Weights of a small image captioner: 101725 training examples.
Rows from block 5 of the text decoder, named by matrix and row number. Rows with one number belong to one neuron. Each number is 128 + 24 x the weight over its row's rms, rounded and kept within 0 to 255. All counts start at 0. Numbers have three digits each. After the name is the row's rms in percent of the matrix's.
# fc1: MLP up (decoder.blocks.5.mlp.fc1.weight, 1536x384), inputs 288-319
# fc2: MLP down (decoder.blocks.5.mlp.fc2.weight, 384x1536, transposed), outputs 288-319
fc1.1082 109:078139151126149100139133116122121160132128155125144121104061121101085104124123125105144093128126
fc2.1082 113:136103155106138140093087130141120127124146143124146121136107122121188130101108137142064178132102
fc1.1083 095:153142106133143131095150155120129125139113133131115158155118123127146154135134116119117128169094
fc2.1083 096:171154105182147144159150115113148124168171096125127126103128099125130130146055134107141129124110
fc1.1084 098:079166114175170125125099103168121088089120132132127137115108151179154081149097127114186129150144
fc2.1084 098:151150144101128112115114139131125138139142140142143169164128095096149128085154057129097139120107
fc1.1085 101:133120118122151119159116141141117144173139115132158165118142170129123111108163145085135092155114
fc2.1085 103:105164044128123143121110155159146134111163096139116170150153093122159093115115112102148106165115
fc1.1086 098:120114077116153063142137104105158123100107203129129128185128149106130135144131145116116139103127
fc2.1086 104:125139175117150112156093093152160124137148117123155124113168096168108096097107127136158121153118
fc1.1087 096:130119140108139117134169107137136124166133102109156145100170109133104127109121124120074116130134
fc2.1087 109:118104117117137144105127190148129130103101159153124129172112170155180117140136118102148119114129
fc1.1088 103:054170084137138161159110120134119164117142147085110120162111150180144118091088148130122108092111
fc2.1088 095:124174114115115083112105086127120154095116096138108105130151147108125096164170171187121126139180
fc1.1089 103:139108088131127120085112171077146146135147070163092100102134122134134144082154085147139160093119
fc2.1089 101:124125140092128139176127114131094112131143150119141126157124072135101135169097144138128111089101
fc1.1090 107:133105081137127155073142128165100139109179158149104157131121127090120099084134127130133150097125
fc2.1090 113:115119154136159099152140115084128146109180133144095123074127154122109092136106127166119139111143
fc1.1091 113:102133097119130145167129163135156163115134114114129111145109082122123141180161173113131093134082
fc2.1091 098:209106098145144157124137130100154159048107137130131144127142148111124124096130145127100136102134
fc1.1092 102:125122158104157138141140117128126162130108128115172097128143151107150150116161147140132157097113
fc2.1092 102:149154082109120096119165122134111109123164101151115126125099140097160143150145113147163117102160
fc1.1093 106:121131157156125087164149125103134057163135136169091058151167132120147168070127122122122123118117
fc2.1093 103:170148132123132125137130180134133149163149132100139162126167089136129123134124143144141127108118
fc1.1094 101:145092137109127087096165149149168129113126115149128156129104151135113091131118114135126126085166
fc2.1094 103:117140160159105118110108150125156140098166099155134122130102153126127189102140131087098164124104
fc1.1095 101:108140108139132133130161137133154119128072125104115104155143142155112172159141123095125172117069
fc2.1095 110:142121127131114124139100131125104133120147135118107150177138123117125115092101120132132142153153
fc1.1096 105:157164135125160120129155144160119111108108144130108174126080092101130082111127134095107131140139
fc2.1096 092:082116111143111112108158073155179140128092136102127127148109183173126112133113108166097125169181
fc1.1097 114:136106122086124134095118120128182070101113045157125090143093104126126193133157162096128131144106
fc2.1097 097:114139111158113134141171116131144121173128137162131104125112147112131077125072129133148126110104
fc1.1098 113:144145129144146126116114136155082118124155129147141129108165170120159146145144145144103143076093
fc2.1098 104:105128153103154161161135082114103148139159148129136102122150158132083125135132117137098126091166
fc1.1099 098:136120157117172126129116144139141133116126129128141130123143164118167136117116124179124106124112
fc2.1099 091:156118088143101123106103147131142122150132134133127111132154181129150138127106097079115131117121
fc1.1100 120:149142084108116109134119124142146116084134121141102126148097159107131156143143115147128144109152
fc2.1100 109:101095105132130129152110093121091136107144115122108124121094114175139149121121126134136150124121
fc1.1101 088:136081148128132129142164110150171116109186090090135087131118148160097096117102157107144147106108
fc2.1101 089:172116160183095108135093145125096156135142108138140158132169089143107087127104144131097173169135
fc1.1102 089:131139109171097130099073121136147104137142128103122116155160146152122145108157139137145130141159
fc2.1102 091:108167147152129146160123121089115141115147148115124126135087119120116127142110126127088117128107
fc1.1103 102:141127169137136120134079114113111148116106209103092119125097142140148126108148155102111077127133
fc2.1103 104:104118170107176105140121130158147126130191101132167094137122159166153123102147140164177126104118
fc1.1104 101:088097119139150138118111136130108110098161102130150159135114138133130139154117150145128127104086
fc2.1104 104:147122109128107128132129097143128103079147103145114142189142110134135111123164121094178147142141
fc1.1105 109:146134116121112135115151151169119093171135117136124123121142096154131160134096171115155141120158
fc2.1105 102:101153125186087113129132117099100135100148099119146116144109126156109131169121086138085172159164
fc1.1106 087:045123106116173103142102121142137129133134145125168113102113165151133129130141141126128149129100
fc2.1106 089:163136113121135146110106135079111153100148109129175137178146107142109171133064128144140132130111
fc1.1107 112:103137114119128078122109112138168155161079125101127116084129115144141127144128078127104086125157
fc2.1107 110:183138150108134164126135119147134123165134114125122169109155137134115107124119124108124124103118
fc1.1108 098:167151091156123145167092092139151152121145129138128171143098096164107139122166137133133176140148
fc2.1108 114:106138146153166111132118098143108133092120136115114104125088135119127124161103122110141154142135
fc1.1109 106:118140134097117140132112154129120149143150127099099153120154109118140174135118141127136157129116
fc2.1109 103:106103142148124132085126176125134136168124153143112165095127129123157132124146132124117133102147
fc1.1110 087:097102102119141091094126146085161150122114104133131135111132132138122117127144130139084153162136
fc2.1110 090:173110161118127155121108143132147123155139132130089128129121086142113119166112152166124163143123
fc1.1111 104:090099142115095160160129147159129133128132157135142117153104128164136125158101105144133145108141
fc2.1111 103:143089168145115122115120160116102102134105116138182125116164130087129084096097131128173144096124
fc1.1112 113:163157179114139135117165109123170144135135147148107180157116161146135134122123077111131146123108
fc2.1112 109:166152090109154112100091121144104159118164115126116096116133139160104147136143157139100111102125
fc1.1113 092:139107148095171116145128134130130127169162139143118144109092102125145127164144152123149134142165
fc2.1113 089:100158118133165165148094150143138140121111136100144086129144097131140129118137113130105097135112
fc1.1114 094:168124108185142116161121124161075096087131147108137089114147146148142118154111165118159114123169
fc2.1114 095:132140155131139146118120100128148152130145117129139141122164108107104125084133141093131125180087
fc1.1115 099:172123105159110124075147164132103190128124118137123125128117119153125128134110156116176105080136
fc2.1115 100:110115177152108129155097104114136117130107108154135123090122168135095117159107125092125086121099
fc1.1116 107:156143130109151149194154175153107109130109120151111118114160144111146166130097172118113107111104
fc2.1116 104:120101120144126137104121134164115117117158127123147117165154121124098111093174104142121153184174
fc1.1117 101:127066071152166134125150129135114137088111107127103131107112128111115152129134078128120101125104
fc2.1117 097:123169115169130111142167131105162128145143130099125134124156129102106113144114154106097131138097
fc1.1118 106:136137144148094159094138129145073148141101089145113140137074169150143139112124114180128096135112
fc2.1118 106:113103159118153129109118153104178153107092140137167124103135101082105083143128078101137108147170
fc1.1119 101:113172123144122148135114147108193123154127101134156125123125081141121178108131110155090138129192
fc2.1119 110:189104099149100137120131113189158098139158128111119145121131134137141115118138110126088160137105
fc1.1120 090:138145162105145131135111137128124107119179129117117141131103149095146078156118120141082127147082
fc2.1120 095:151132123147104148116113149105168157103097149128135163116157143128098174152116145071188141141118
fc1.1121 090:118140139147114109113190134118136146107108096154143157107119144181170113083114110111124143103078
fc2.1121 099:090113165167101158098089104137112158118146165095164128133128107115093144127120100096156167149101
fc1.1122 102:080106123152164139162141142150126137142172144160099103115130143131152134132114149084185183073133
fc2.1122 099:105180107139145127090129097104103137145131104106137122135086101114155139108102159190120122093138
fc1.1123 079:108108139160133124123127173126049144114085120113106116128125111118150118169119117112082113103153
fc2.1123 086:102145106109121124114115110111148146102112137138103127126107136120131092122126125111138140129107
fc1.1124 100:135080110159126101136116162108116141118082082154101136149163139118149120179100090129179133120117
fc2.1124 093:105143161139101138122132143117128145128163116147143167186101167184105118134130151111185150131120
fc1.1125 102:106132133146117150114091117142118116125091105100161145130145112133103102164111121136132146120139
fc2.1125 108:140151114203121124155136129165108099106121105128112126168120109151178139136122082146088114118146
fc1.1126 078:133120126098168151114122128128111134090143136096103152104119128116120137145140176119122131142095
fc2.1126 079:145115129122148133107118122145168104123132161136111118152120150143167124169105131148152095145092
fc1.1127 099:131122090146178112120079132138132104070129140140129118145164155143139089134169157108144120136111
fc2.1127 101:150119125125109190096144127132155109129147143139110160120094150091140120073131146081102167166108
fc1.1128 070:130090152165100120133064112119123158099123127129168131154112095141149109096112103138135114108098
fc2.1128 066:134139106130137145106140109123115148121099154155122145149155154158109160130111110079121112133121
fc1.1129 104:147146098103126115118128103114090092131146108160103094158138147155098139150109085152150108111138
fc2.1129 095:165105127118092164107114134141123146168155148158163163133130122111125119132120113143131136073106
fc1.1130 117:146102092111105119142179118145118108135127123138128136116118123082144103099076147110131121163125
fc2.1130 112:122117117119106076142105130099121126114132135186137171125147092094141105165146131186123068190134
fc1.1131 098:135086180131108145096122160154151128142137145129083164145149174146144130135156085105167174120123
fc2.1131 104:084150103159147149127173140131100109122078138130114096168127117154101136160168162140151117136123
fc1.1132 100:103135165115142116114136167117167132125113133130141153134176097135129108111144114133091141132148
fc2.1132 110:151125140121093124124102131193140092145166140085149156129120111137097126068122128139139136158160
fc1.1133 098:112090147146124140194073125159122120124114142117114080125146137122114127111131153179133124109132
fc2.1133 088:118113117102143133093122170141140117145113114117103102148154148160154163127116125126127088126145
fc1.1134 092:165105102117135118124126119161137120129088130101151146170130126147093143147161121125140135127137
fc2.1134 095:077131135173140123104119072139137117124135106159129131120128129089113153111131126166170136127148
fc1.1135 100:117121129115129157142150168104114154112138146126119128145107100175133099116108124094113099127121
fc2.1135 101:099124161136150104137151110106176139152117115138131090145138116132153140169107141120126116098109
fc1.1136 091:125104178123120082101139105124186075127150125170163146098077149113194127145147138164141145154111
fc2.1136 091:153166108121139127134153165109088146136129126076116125148178088103166125156138147092108143136135
fc1.1137 098:138146101143124092130171172141126145154114104147104132109174137139117155162140097148114129121140
fc2.1137 095:104115122122109086085178092172134107106122151134125158135108125182148119084103122103113098147142
fc1.1138 099:141109099186139109118137116148139139123137129141139113091131117087097137095112095155099106138086
fc2.1138 094:144129143137097160130112113133105118118095147179166140113113128119110144124110124130175110101133
fc1.1139 074:119088136150132116121123165125158120122116116147204154124083097118141119130144124133133113173167
fc2.1139 080:134114140111181129105106155121105138103123146144068112160147147140157127149140122109159099120112
fc1.1140 110:128140127125117165143122111078108094109139140105167126091108126110158148119125076116123130107142
fc2.1140 106:103159151093107149145118119151098140082120116148086109167091138114155123129157129122126137119163
fc1.1141 101:150138154077109125139176134097150130139163132129146166154136123145174139137098134081111160124118
fc2.1141 104:130146156108162148112115149106142114121090156141142164120112103107095129145157113129106119168153
fc1.1142 095:146105142085140137170151197144156104117135134186146153150152109119114156103100138120173138154126
fc2.1142 093:111133147125115084110134147088113129099111150125109109112128146121079167120081151110131133152129
fc1.1143 116:150141147121146132145123127172125113129158160125146127143147121137112119121124118086151114127173
fc2.1143 111:091153116125159114096146118160107112126160088128129109109115136108121120164139139160169115074129
fc1.1144 107:134147179131153141105116177100126140121133166123096106142145096132148136146119169113145111123153
fc2.1144 103:123097076099126126179104159116135111114124138159110080099104099131100140140114137158125149121105
fc1.1145 100:104135114159151131152115103151145151119125154122093127142139126124122109150154121146109154080134
fc2.1145 105:143113100114108160163145146121153157142134087091147151139178126044138183163134077158095095138118
fc1.1146 112:135114090108156126098152169129101111192122092100102115128141091155115094124152161129098119161104
fc2.1146 092:103115110135139118162158180098146089117115158152132142154105145137140119169121120118127119170139
fc1.1147 104:108105182125120117140136157134146156142137149092130135113156112137121131113140138127167136133076
fc2.1147 106:113105082127108113101113114120135144128115114111137130103149135162105121153119144110129124140080
fc1.1148 104:136131143136131131126147138139119142096137145135105121153122169106115087179151136161134132126137
fc2.1148 103:104154125153127141153114103181140106108149152113116111096099127125130106119099128139102108138149
fc1.1149 087:129091143130117155125098135161171132129128167149149172116149148134134132157146126092136116112142
fc2.1149 088:122133113108148125081137139147121149106104163146122087101087136087110159119176147150162113147119
fc1.1150 086:122104146150160116096123186113126152160133110163106147144087141139155107149130146099117141078168
fc2.1150 091:118123094125098127138137162100119113111146136139139129098132137159120150116115119148103113111124
fc1.1151 089:128107110118118103137125074115077148086116077102137166122144127113156143164112123134134131133151
fc2.1151 094:112114160101150088159116131158100117190163138121098129138103097117095130113120132162140147124086
fc1.1152 106:120129093144149127105127132143129094142065112115106129159112093131168122143142150130110123167094
fc2.1152 105:124144116143151125134105072106081183110155066082129108145150168125135103138159170109135126116149
fc1.1153 107:121116145166097083129102143132119091081079107116102146091147088117165149132143136174143131133128
fc2.1153 109:111142086152131104125115143105169141123115123117103107139142095116059126165105142147102120137107
fc1.1154 112:135128102146147132125118153140119111159092122131103090121100124152135123157141137131112159116104
fc2.1154 109:158064118166135085127112121148151124137124101109118123129143138157115093151133110156154124169104
fc1.1155 101:115099123150091141168129148142153162121127079148125084156135129125117090080175123168057148131127
fc2.1155 108:130109154133175134131153133119124112152103118104103145163140095154160130168121146128106083177083
fc1.1156 090:084153133123152087128148129146134112149089135080146115095138142123129137153100122100130146093083
fc2.1156 095:146125092169085132143122104140113132133128094136095149143131118134129141091094110151152103112155
fc1.1157 064:127077114155183129064148114108146144135119112146136174105135121142098133122159122138163120145129
fc2.1157 068:141140091115133098127128135143097153167156134117139167133155108090078109078114139121148157151161
fc1.1158 096:139145112128153141111106116149127139182107156107132115112103159167160149127110163115124149123075
fc2.1158 092:172141118127127091148103121127154117141157137127114139154161121157151112143137128160137159109118
fc1.1159 084:148143177108156126132082142159142121111116133115120066135143151147168101140123141172074119131136
fc2.1159 080:147080119149072156118158161162148150088100139142144118139124125102153159142119067143139105134099
fc1.1160 111:155166127127119105105135166143181131132155110116104121172101127145107144158134068148123119116156
fc2.1160 108:142135107130133138141191091089125207144119106130097142146145110114132139120107166188106159148129
fc1.1161 089:130114136142178150115146130127116126111148153149154142153092155137120105169105197165148164151130
fc2.1161 092:140131123105157117115086108108117173150182153128118137144171107120111179133120158127114102146124
fc1.1162 082:145135207145172143129120140202138143144048116161108102205107103147123155103157134138107162088106
fc2.1162 083:163112135129146102138122153139176123136154112140155088134131170119154105091102096124156107153140
fc1.1163 101:120134122132105102139147150145104083108122154142112108137106095156142130086111123149066078154137
fc2.1163 107:104059150130156139179161146140100147130154129139070133132149145127103188110111134097103138106155
fc1.1164 104:132079127092119131125080134160172128151144134154163132107114184146156134114159109139145150127117
fc2.1164 104:152124108145118125140137125111156136095140141163106117137150140147148094121172133118086123121161
fc1.1165 092:146169138138147099112165136126149113098137134162181098155117094147132106136126125082152114083112
fc2.1165 100:138134200109105118132086139126137097167137136088101117099109110099127133114107076126136156118110
fc1.1166 101:093140123136127134146135118152126148121108100136123136127148085154138103134134132136148148140131
fc2.1166 102:122104101143118110120110121136151136111101162141105110117106105092108089107146173128174099118158
fc1.1167 095:147083130171120167177130121110126153143115132128097131153101136146142150155130134150111139134105
fc2.1167 101:114150095098153142151082135153099139095082124147148137123159110130171097107115119149103169113128
fc1.1168 107:131119114138135140147150125161075119070104114105132140124143158168130128141114128122121142105131
fc2.1168 113:129098123150109096120122182099127127172115110093161133125165161100134120113127157091112122118109
fc1.1169 108:150117151168143128099109133114116136128133165165099112111095095124126127117140154099131145113145
fc2.1169 112:149055136163146142114094140138118116108088145141117125112130139134129092115121168133140169138112
fc1.1170 112:168161122075136143136092131123144135089148115143118111091125161159160115103133078112099099142129
fc2.1170 110:094085169073094145099178109096101079104141180136126143124154138128123123144149179104102144099123
fc1.1171 115:139136101145159107148119143176103115140139118161137099108103117123192113122078091157156155191125
fc2.1171 101:162114138071083130110159141123154142117135155126144146118174146175137148084148122123111106136118
fc1.1172 116:150133119127099115168135112129104147104146168108121142118121106093195137161145165129116116125099
fc2.1172 100:138138168124138160118161194078085112124118102100120174142101170134112143115133157117120145142120
fc1.1173 105:141084129116125131155118150107139127170111110147126122109142158127101143153169144072140156125115
fc2.1173 112:103151161141160139115111121089157128109174090124093123123110114118150128156119117153131117168102
fc1.1174 101:171126126105135090123098165137101132110136143141140141106155124119111055156170197103080138116135
fc2.1174 105:155143123124147131126123108113122087133116097091099106075159104082142114125086135096099087129087
fc1.1175 104:124161083143082150158103138108141123122125116117104090173151142138109096109091126145128093141117
fc2.1175 108:124150130108132131164099063127150171103113088132146094155107106157115120124114134125122162136122
fc1.1176 102:125070107094158102153104141046101125182135115183144142110114096157112111120124085117143115083127
fc2.1176 097:109154142098099132093105119145100090131119136141135162178137119117165145133141107116113121134099
fc1.1177 107:125137124138190134139146139096148108110109106166130148147158094194130105147151116110114099126166
fc2.1177 100:124133141103092103098095135120114092134146145098116139112129125133129100124128141131108163084136
fc1.1178 081:108115147151114144116101102151141152121134145103124088140107155088129105155126149094148099108119
fc2.1178 078:163133145137111119144135127122110125123108154118118110148144093123133139114128163151127101140143
fc1.1179 088:107135119108126107170098163159110145144150159121140094141129148120110137078162156108120092115117
fc2.1179 090:142075118144095156148129126133143127130169135117095112117108102129138129083130163147102125154143
fc1.1180 098:080111149113134103118133094123101150112111149130134118163114062116122128157120160123150082143136
fc2.1180 092:156118139159141111143165117173116156181162094143096119095098093148099156154115129161101119115164
fc1.1181 080:128116185106172149134174164135141159124120149146147090139116103140109153126116150143171109144119
fc2.1181 090:089137114157089130157142065119110113152175119106137131084168073108120122156160103166099112127146
fc1.1182 098:139133162126126155071176131128121193119109147137107163134134116133121099133132112107161128133107
fc2.1182 101:174168128193128128122124107154119144126126134107120107132121168157131121172099122131153117139127
fc1.1183 108:174082128140131131113188149174113163115135140111113108061130117184162156115113093105163111114100
fc2.1183 101:124173138106130119139127113117127174081148066087111084106107145077109142136143147126153124124141
fc1.1184 100:132130101136144157087127157123103111101064151164139123141123122158132127077135164131147111123160
fc2.1184 112:135117104157133136157101132114132175147132126105117138148102122090115092113136164183119116129156
fc1.1185 095:094125124169119130127135155125164100151156145114145106132136124087169134163160155115148086121153
fc2.1185 085:126112105102142096135149123132129087151111096114123097112118148157118147105102115125126112099146
fc1.1186 107:100138091111150107126098117148150131147114099115106133158140164151185170181122149092100105119120
fc2.1186 107:109152175082120144123144115133139126112129136140103132104105127130125135132177141133162167134106
fc1.1187 094:080143145150116123144086137129119141107115081159105137130095125113141145188123095099124139088073
fc2.1187 095:109130130096143159125108151147099114136118161107109127149113144113140099190151144123134132129165
fc1.1188 098:140153145090124141151165182147131125168152141143102121136128088126086128132139125130156152180099
fc2.1188 107:126131119167096112095118121120153094128084095127114138090138105131098126141094141143115096127115
fc1.1189 116:127131069110129098064128165123104187118166091129150134101131137124129141124171124134153125140082
fc2.1189 111:145095140122155070133163094116129080140163110126141131173168078130193142125097100083126087137144
fc1.1190 088:109100078112124114146170140110147129144092162084104152128144187148124147153102169169139098101125
fc2.1190 099:188154085131130096138130116092089152091142094120191115141099117127149103143130145138151133144134
fc1.1191 103:140164137131135155152094144143161155093167149115106075106091108121114097126126100189118104127151
fc2.1191 105:130101157157125105153125145117131088083111080114120108121099108154154131119134142076104127137099
fc1.1192 101:095133108127125115180131148112142112121085137150133147129156126142172135159155093168132087129135
fc2.1192 103:142138100129103093072127153134112132169125102117143136117134148135107154123113112063129123120139
fc1.1193 108:105092119138123154146125139106140138140145137178148120118107159140139155135132074130138133059165
fc2.1193 112:128160173121133169117145098149098150169098130103134107127147098116112137112142098107150122132151
fc1.1194 104:136113119109122124120083174128153107086110179084139101140128160132153126130124151102116126096118
fc2.1194 099:164074118121096132121095136131145095131103130189129128151182126161168102089114107153177147104140
fc1.1195 104:146144161173116118144092168126145128102128129149115109143125141162111149112085137096087140107127
fc2.1195 105:099131126102161128106144085122102154071158071139136146201112107139128076135099096168137123157132
fc1.1196 112:102080163124122142129122145163112088189161132118132147171136181107096158119107095132122116133143
fc2.1196 104:144145125090097131125136125109126127125093148153115141081123119123118100135161117080114132085132
fc1.1197 112:141106140132154097108126142141117115115147131152119127108123118111129096119140113153120155123110
fc2.1197 104:135100151109090146206119121126169138090124159121101146135097072097123135159128111070114122073127
fc1.1198 100:052129095128159087111123105143111106129135140113112122141146123141098097130136151141178109122152
fc2.1198 105:121144165135126188139136127130173098134114105167165102067094129114167153136136152142146157124119
fc1.1199 098:176176139116116154121122159153186094112149107147109132145087146192130091149128136135149133124171
fc2.1199 095:136139125139117129143111167165076170115086118101128115146127123154151150140103169100139118165130
fc1.1200 094:112132114137154077122120154144176127110152204097133167116143113124136140120142167116144093135102
fc2.1200 089:091101141106153129116103149154084163149162115134203102111132139126114141089108147071180123126119
fc1.1201 106:113159114148145120070128138129145189133117120141139144175133102169119095133135127142070125128137
fc2.1201 098:109093100129147127167092090124108086102142113140139099152132148153101133140093137121107097137109
fc1.1202 101:111121090113072107099119147132159150099094106141081128127188143128126106169102140124127157122096
fc2.1202 094:107123143133097123159123138131138144125077144147113122127123146140155120131117134089162144100167
fc1.1203 118:129167161142115126136090166104105148124098168096149135147148125111110182126084154071107136116108
fc2.1203 099:126108158121125095084157130093129132143107173141162125104130116132141156117114098116124156132112
fc1.1204 079:115109164139149123128125109048162117161148106066112122162134107116106182146159149118164114138147
fc2.1204 089:137110126100120105144134118149117143125130132140122130143139140158134145086110149158103151136126
fc1.1205 097:103093096119134116055122121125111095190146095165138105132137126159153114156148102089138138124139
fc2.1205 096:126130112119076154138119124152194167081093049107116142147115105130142148127129122147109120138156
fc1.1206 091:119116136111104136131145148161117113123112135138132120147121143161117128106136132126111072083116
fc2.1206 096:109116114156179119090106113140113089107159094121124089115124140137125158108153184143146133160136
fc1.1207 106:110114135085136146121134109118126156126140106145113142150085137154153136181141127125176121143141
fc2.1207 099:128100090115127138160092116164139084162119110120114151124136130111137153111119110136114138137128
fc1.1208 100:132117102100123144164130129143129119091179139155157137162135119117102132137092106111117112078115
fc2.1208 094:126171103111162062108165078136134109138109134144151128135153145108147169133140100094108155155099
fc1.1209 103:147126097104113136104090122119106147139125130120093154146092084120123113155147130122143142152114
fc2.1209 107:093100154110111147137143105147155119136096149119092140131128101125131138128126142089118074139080
fc1.1210 091:117160162161149129123136159118120112144141104142096126124106146150174174128139097149124129122133
fc2.1210 094:162150135149116121128123133133117110135156105166071163087176121113172135089114145140118164106113
fc1.1211 103:118094116116150155112141138175126115170114121144166135134109118151113106167099171096116147112129
fc2.1211 103:146122120164131143142123130125118142178217106085127129086118095126119079063118129133177096167142
fc1.1212 105:128141125137155145111172138162164193137131160111123161130159149108131160068122102127148118151116
fc2.1212 104:125114068135115106105183078151148156120132144156127133129089089150117137148116132103053098115153
fc1.1213 097:152148158127141138118124158135128171145097136106132123126146132128148108156116158117101086130124
fc2.1213 096:129123144110153121125130110134103122108164083136172145124123139082134152082116119122145116158138
fc1.1214 098:091110146108135132102173119132175164104144127135125134119134131088170151138133081167151123099153
fc2.1214 106:116159091119120140131160160175101114098132133109128108151131159123166165112143170114104120127123
fc1.1215 100:126104111123108150120092100149112133124117102115087101094135124118109136135128124127106130153130
fc2.1215 087:166127165137107132161108139126134136123120145162150113117085126135129117134149116149112119133152
fc1.1216 071:187150097144140151139159145140150089111104162147132134075110135102138071143091156121125127086148
fc2.1216 079:089119118133136134127141112124122123149124152120164077107137090129112160135101113175134141150131
fc1.1217 102:144138133164110138083115112094122109190165174134125150149119134139135105117108180097128145158127
fc2.1217 097:127085160075168140149131141123112150113109086180183128168126158135118137168110163123170120098121
fc1.1218 092:137147152120128145158117148121174157119114106167117139147124110106141143130105148149120130144094
fc2.1218 105:152164099113121149139144117139151097162134131156101121136175119113133154126125136134124121127112
fc1.1219 107:110081097167098133119088155153100152112130145148113114174126121106118105155153132109118133167117
fc2.1219 106:125146100142168135164128144132132116106155113080116124112108144168164162178125123130126140158124
fc1.1220 099:133133099116137155117107115128104139125126078138108153160084168172130123156135147119113181138129
fc2.1220 102:136136128085130101133167138112103107153180126154110137135178167102095176113124127177110126112128
fc1.1221 102:130126147143115105124126134091118128160135172160151131132074151149117102154152129137103146153086
fc2.1221 112:168087132155134145117133125172133116112138074111136123131140104107128141114111165141112130095152
fc1.1222 089:133149099120150142138079108109115156167126148141182116119142139138117155145097149131145096111136
fc2.1222 089:118139117104149110077156098095154122115120088114092154125126121117156152141113086109188140128120
fc1.1223 124:135133137114114104134162166108128119108104092101133117127159094159124150119165121134116104107177
fc2.1223 107:136118123148106124137127144111102149125084158097125128132086100117114123192111116139091124137145
fc1.1224 090:112093152131139130114157126114123141126159145137134082139153118153139074107168114129140129098075
fc2.1224 095:134143112134136088122139117110118140150134098125148128141104133124132139104131118102089124124158
fc1.1225 108:174110143149145086174173107107111125117135143102090128187121078141144104116120098110131093130140
fc2.1225 111:105141117108152152118180119093159159136135178117098112139139074110116151096118101130138109135123
fc1.1226 119:109127141160116105161121124131092141117129143125093130069182123093163137141163153121117092116143
fc2.1226 111:095140193116138165166093083117133110130122137066127117162140111156136141162165158102126156124157
fc1.1227 106:082106073079144132153095126131123132110141168165128128116134118097149138101139156086141132107151
fc2.1227 108:143162159135097125101132109097158127145101129106143109123122140144132109152148136144160141128112
fc1.1228 098:120174128162094159118134141149113128135102089135181132108147148130096132142158145090163168199143
fc2.1228 108:104138123156132121093129139141081156177154161128153111163092122092158148139122146131148087105102
fc1.1229 099:156136173120113143113119112139154134167107151145097149121143140097119131131121107098173158135100
fc2.1229 100:193152131109081133104132146121138105110125189124121142119097159117104157096149100145137131095127
fc1.1230 066:113177125148111122117125115145094114118110100159149124127114129123159123110143131116090121145097
fc2.1230 071:137109103068157108137102165117134105118131142156114129144128143152150135148138127163150140135146
fc1.1231 107:132152065143148105051131129126096113134137143176113149113135176145108078087102097122127128159137
fc2.1231 105:125114121051132102165120104132126153143088114130146137159141138121115128140175174144106076135112
fc1.1232 114:130149140106073094103162115131166124081099100117109111124088133109084146148105146125125130147115
fc2.1232 102:131102117122108086115078170125138122143119132102097135160150156141175113130145134189152121121168
fc1.1233 103:131117054120118138148155174127128125155152146163154152153080151118167094073125129134106143131152
fc2.1233 100:145117090136118101153118143147155141134144107109154118109147152141104108120139132167105118176108
fc1.1234 087:153095086105121143138141082148096146106123139140104169170147112179134141117088139125143129119169
fc2.1234 090:121131151147150132118132133129162088149146131103099146075097168086083167130146102122121159129107
fc1.1235 112:068111138105097091139146141119152125124107149090129102137148140091116102101120138110111122157170
fc2.1235 101:106127168155136140123159121146108109129131097146147138131129116067150121095113138135161082106101
fc1.1236 100:105155132144123131107125165114111142106121130129135125126134084120122135150181142139082111100171
fc2.1236 098:120131103099095131147112115107168102109143119146098122111103105098166143156096096127128148172100
fc1.1237 112:134103097118119129096108128143097141178134126145091153102131138135112132116155140121168091105137
fc2.1237 102:110132125059106114127146136116123158101107130115117141164131192134108125149131143146137142139159
fc1.1238 091:106115111102155174095134158124134127124161134158137105151175126142117074147119161123147164145127
fc2.1238 091:140120147136130098137145108138134147128074175150120129134108118140103172110123134125127084107106
fc1.1239 092:143105105156123145097136118134125119118100163142173133156134140181107166143123140127128143102087
fc2.1239 093:118146116132129109139131164182131104133125114097133121107100095088155127129141126115127127133121
fc1.1240 119:177101112071140095149122141122112118181144146142099102122138140117097112148101074154127124105133
fc2.1240 098:123099130124158127177165122159127150105130129096086113144151110084161134166111107150133148140133
fc1.1241 100:106107108147117111152099161108147111136104135107125127130119110098157115120142135140130105126107
fc2.1241 103:157151168131108144124151086133178081129181139162159111121124109155104104128129139130182148111129
fc1.1242 101:112097172124138189124108115092130120129085091174162130168109120128110149090141147110132150077133
fc2.1242 096:108117106102135142094164151175174090147102138138097115122148091142164125110134170138165097113148
fc1.1243 091:135120133164141131186147159139107094128139166158127130139136144106119136101124119102142101092109
fc2.1243 099:082169125131123137103108143121179138159079125101140123117104110102145182134109130132117128135096
fc1.1244 109:108133121154144130129137145144099099140152136126133148086109083122085106131147146142130141142126
fc2.1244 104:094176068093141129132127119163117133100145126111127117151151090128096164157127101137138124091143
fc1.1245 087:166129125101132173123131152124082078101108126157072143164157149147178122126107136110146079110135
fc2.1245 088:132161133159116103143109112117138155077133159102124131135138105113116126156128127127134166157105
fc1.1246 115:131158100112090127118084126144160141161116135135126149135144137129087095114110129139154146144169
fc2.1246 104:104112109138120147130142137112095097129117154134152121125139116195155139116141092116116132089133
fc1.1247 096:088104097102135106114138135092107098162125129126108114123125132151138113114109104144157074131133
fc2.1247 092:120148154135109148100133123113100141129127127131132164160176086161103104104110132170080112126136
fc1.1248 083:109079116157122132141090146137135175143139162145135103133167137145121116159100124088154152109112
fc2.1248 088:163132134072066139119116148167119103124124093122131135131133131105124114092184132113146106132152
fc1.1249 115:113141136098091126167162116107147131102124133101152148154136128147162106156140142104108116140120
fc2.1249 108:155117144116138123146104121115153075135141122141165129137153128159115158173102113123155117145092
fc1.1250 111:128133108124116124104143134118134142123163115120098155114107150129147104093144132104137115112152
fc2.1250 105:136153155122133101148117127129172150086105137175104111163143119098135110110111091142099121127160
fc1.1251 108:155123085051148101116169185124190116136099160139106111123062107158125137105127132168098088170133
fc2.1251 102:122088153101156111106104129115141119124170078145154148160142138170174126110131195094137095148115
fc1.1252 093:149108117119111124126104109151144154094133140112125115150134158162129144140106148108127064166149
fc2.1252 095:119147154125072128082083135164124107144143121108139136066138150094114146137099152136135141104160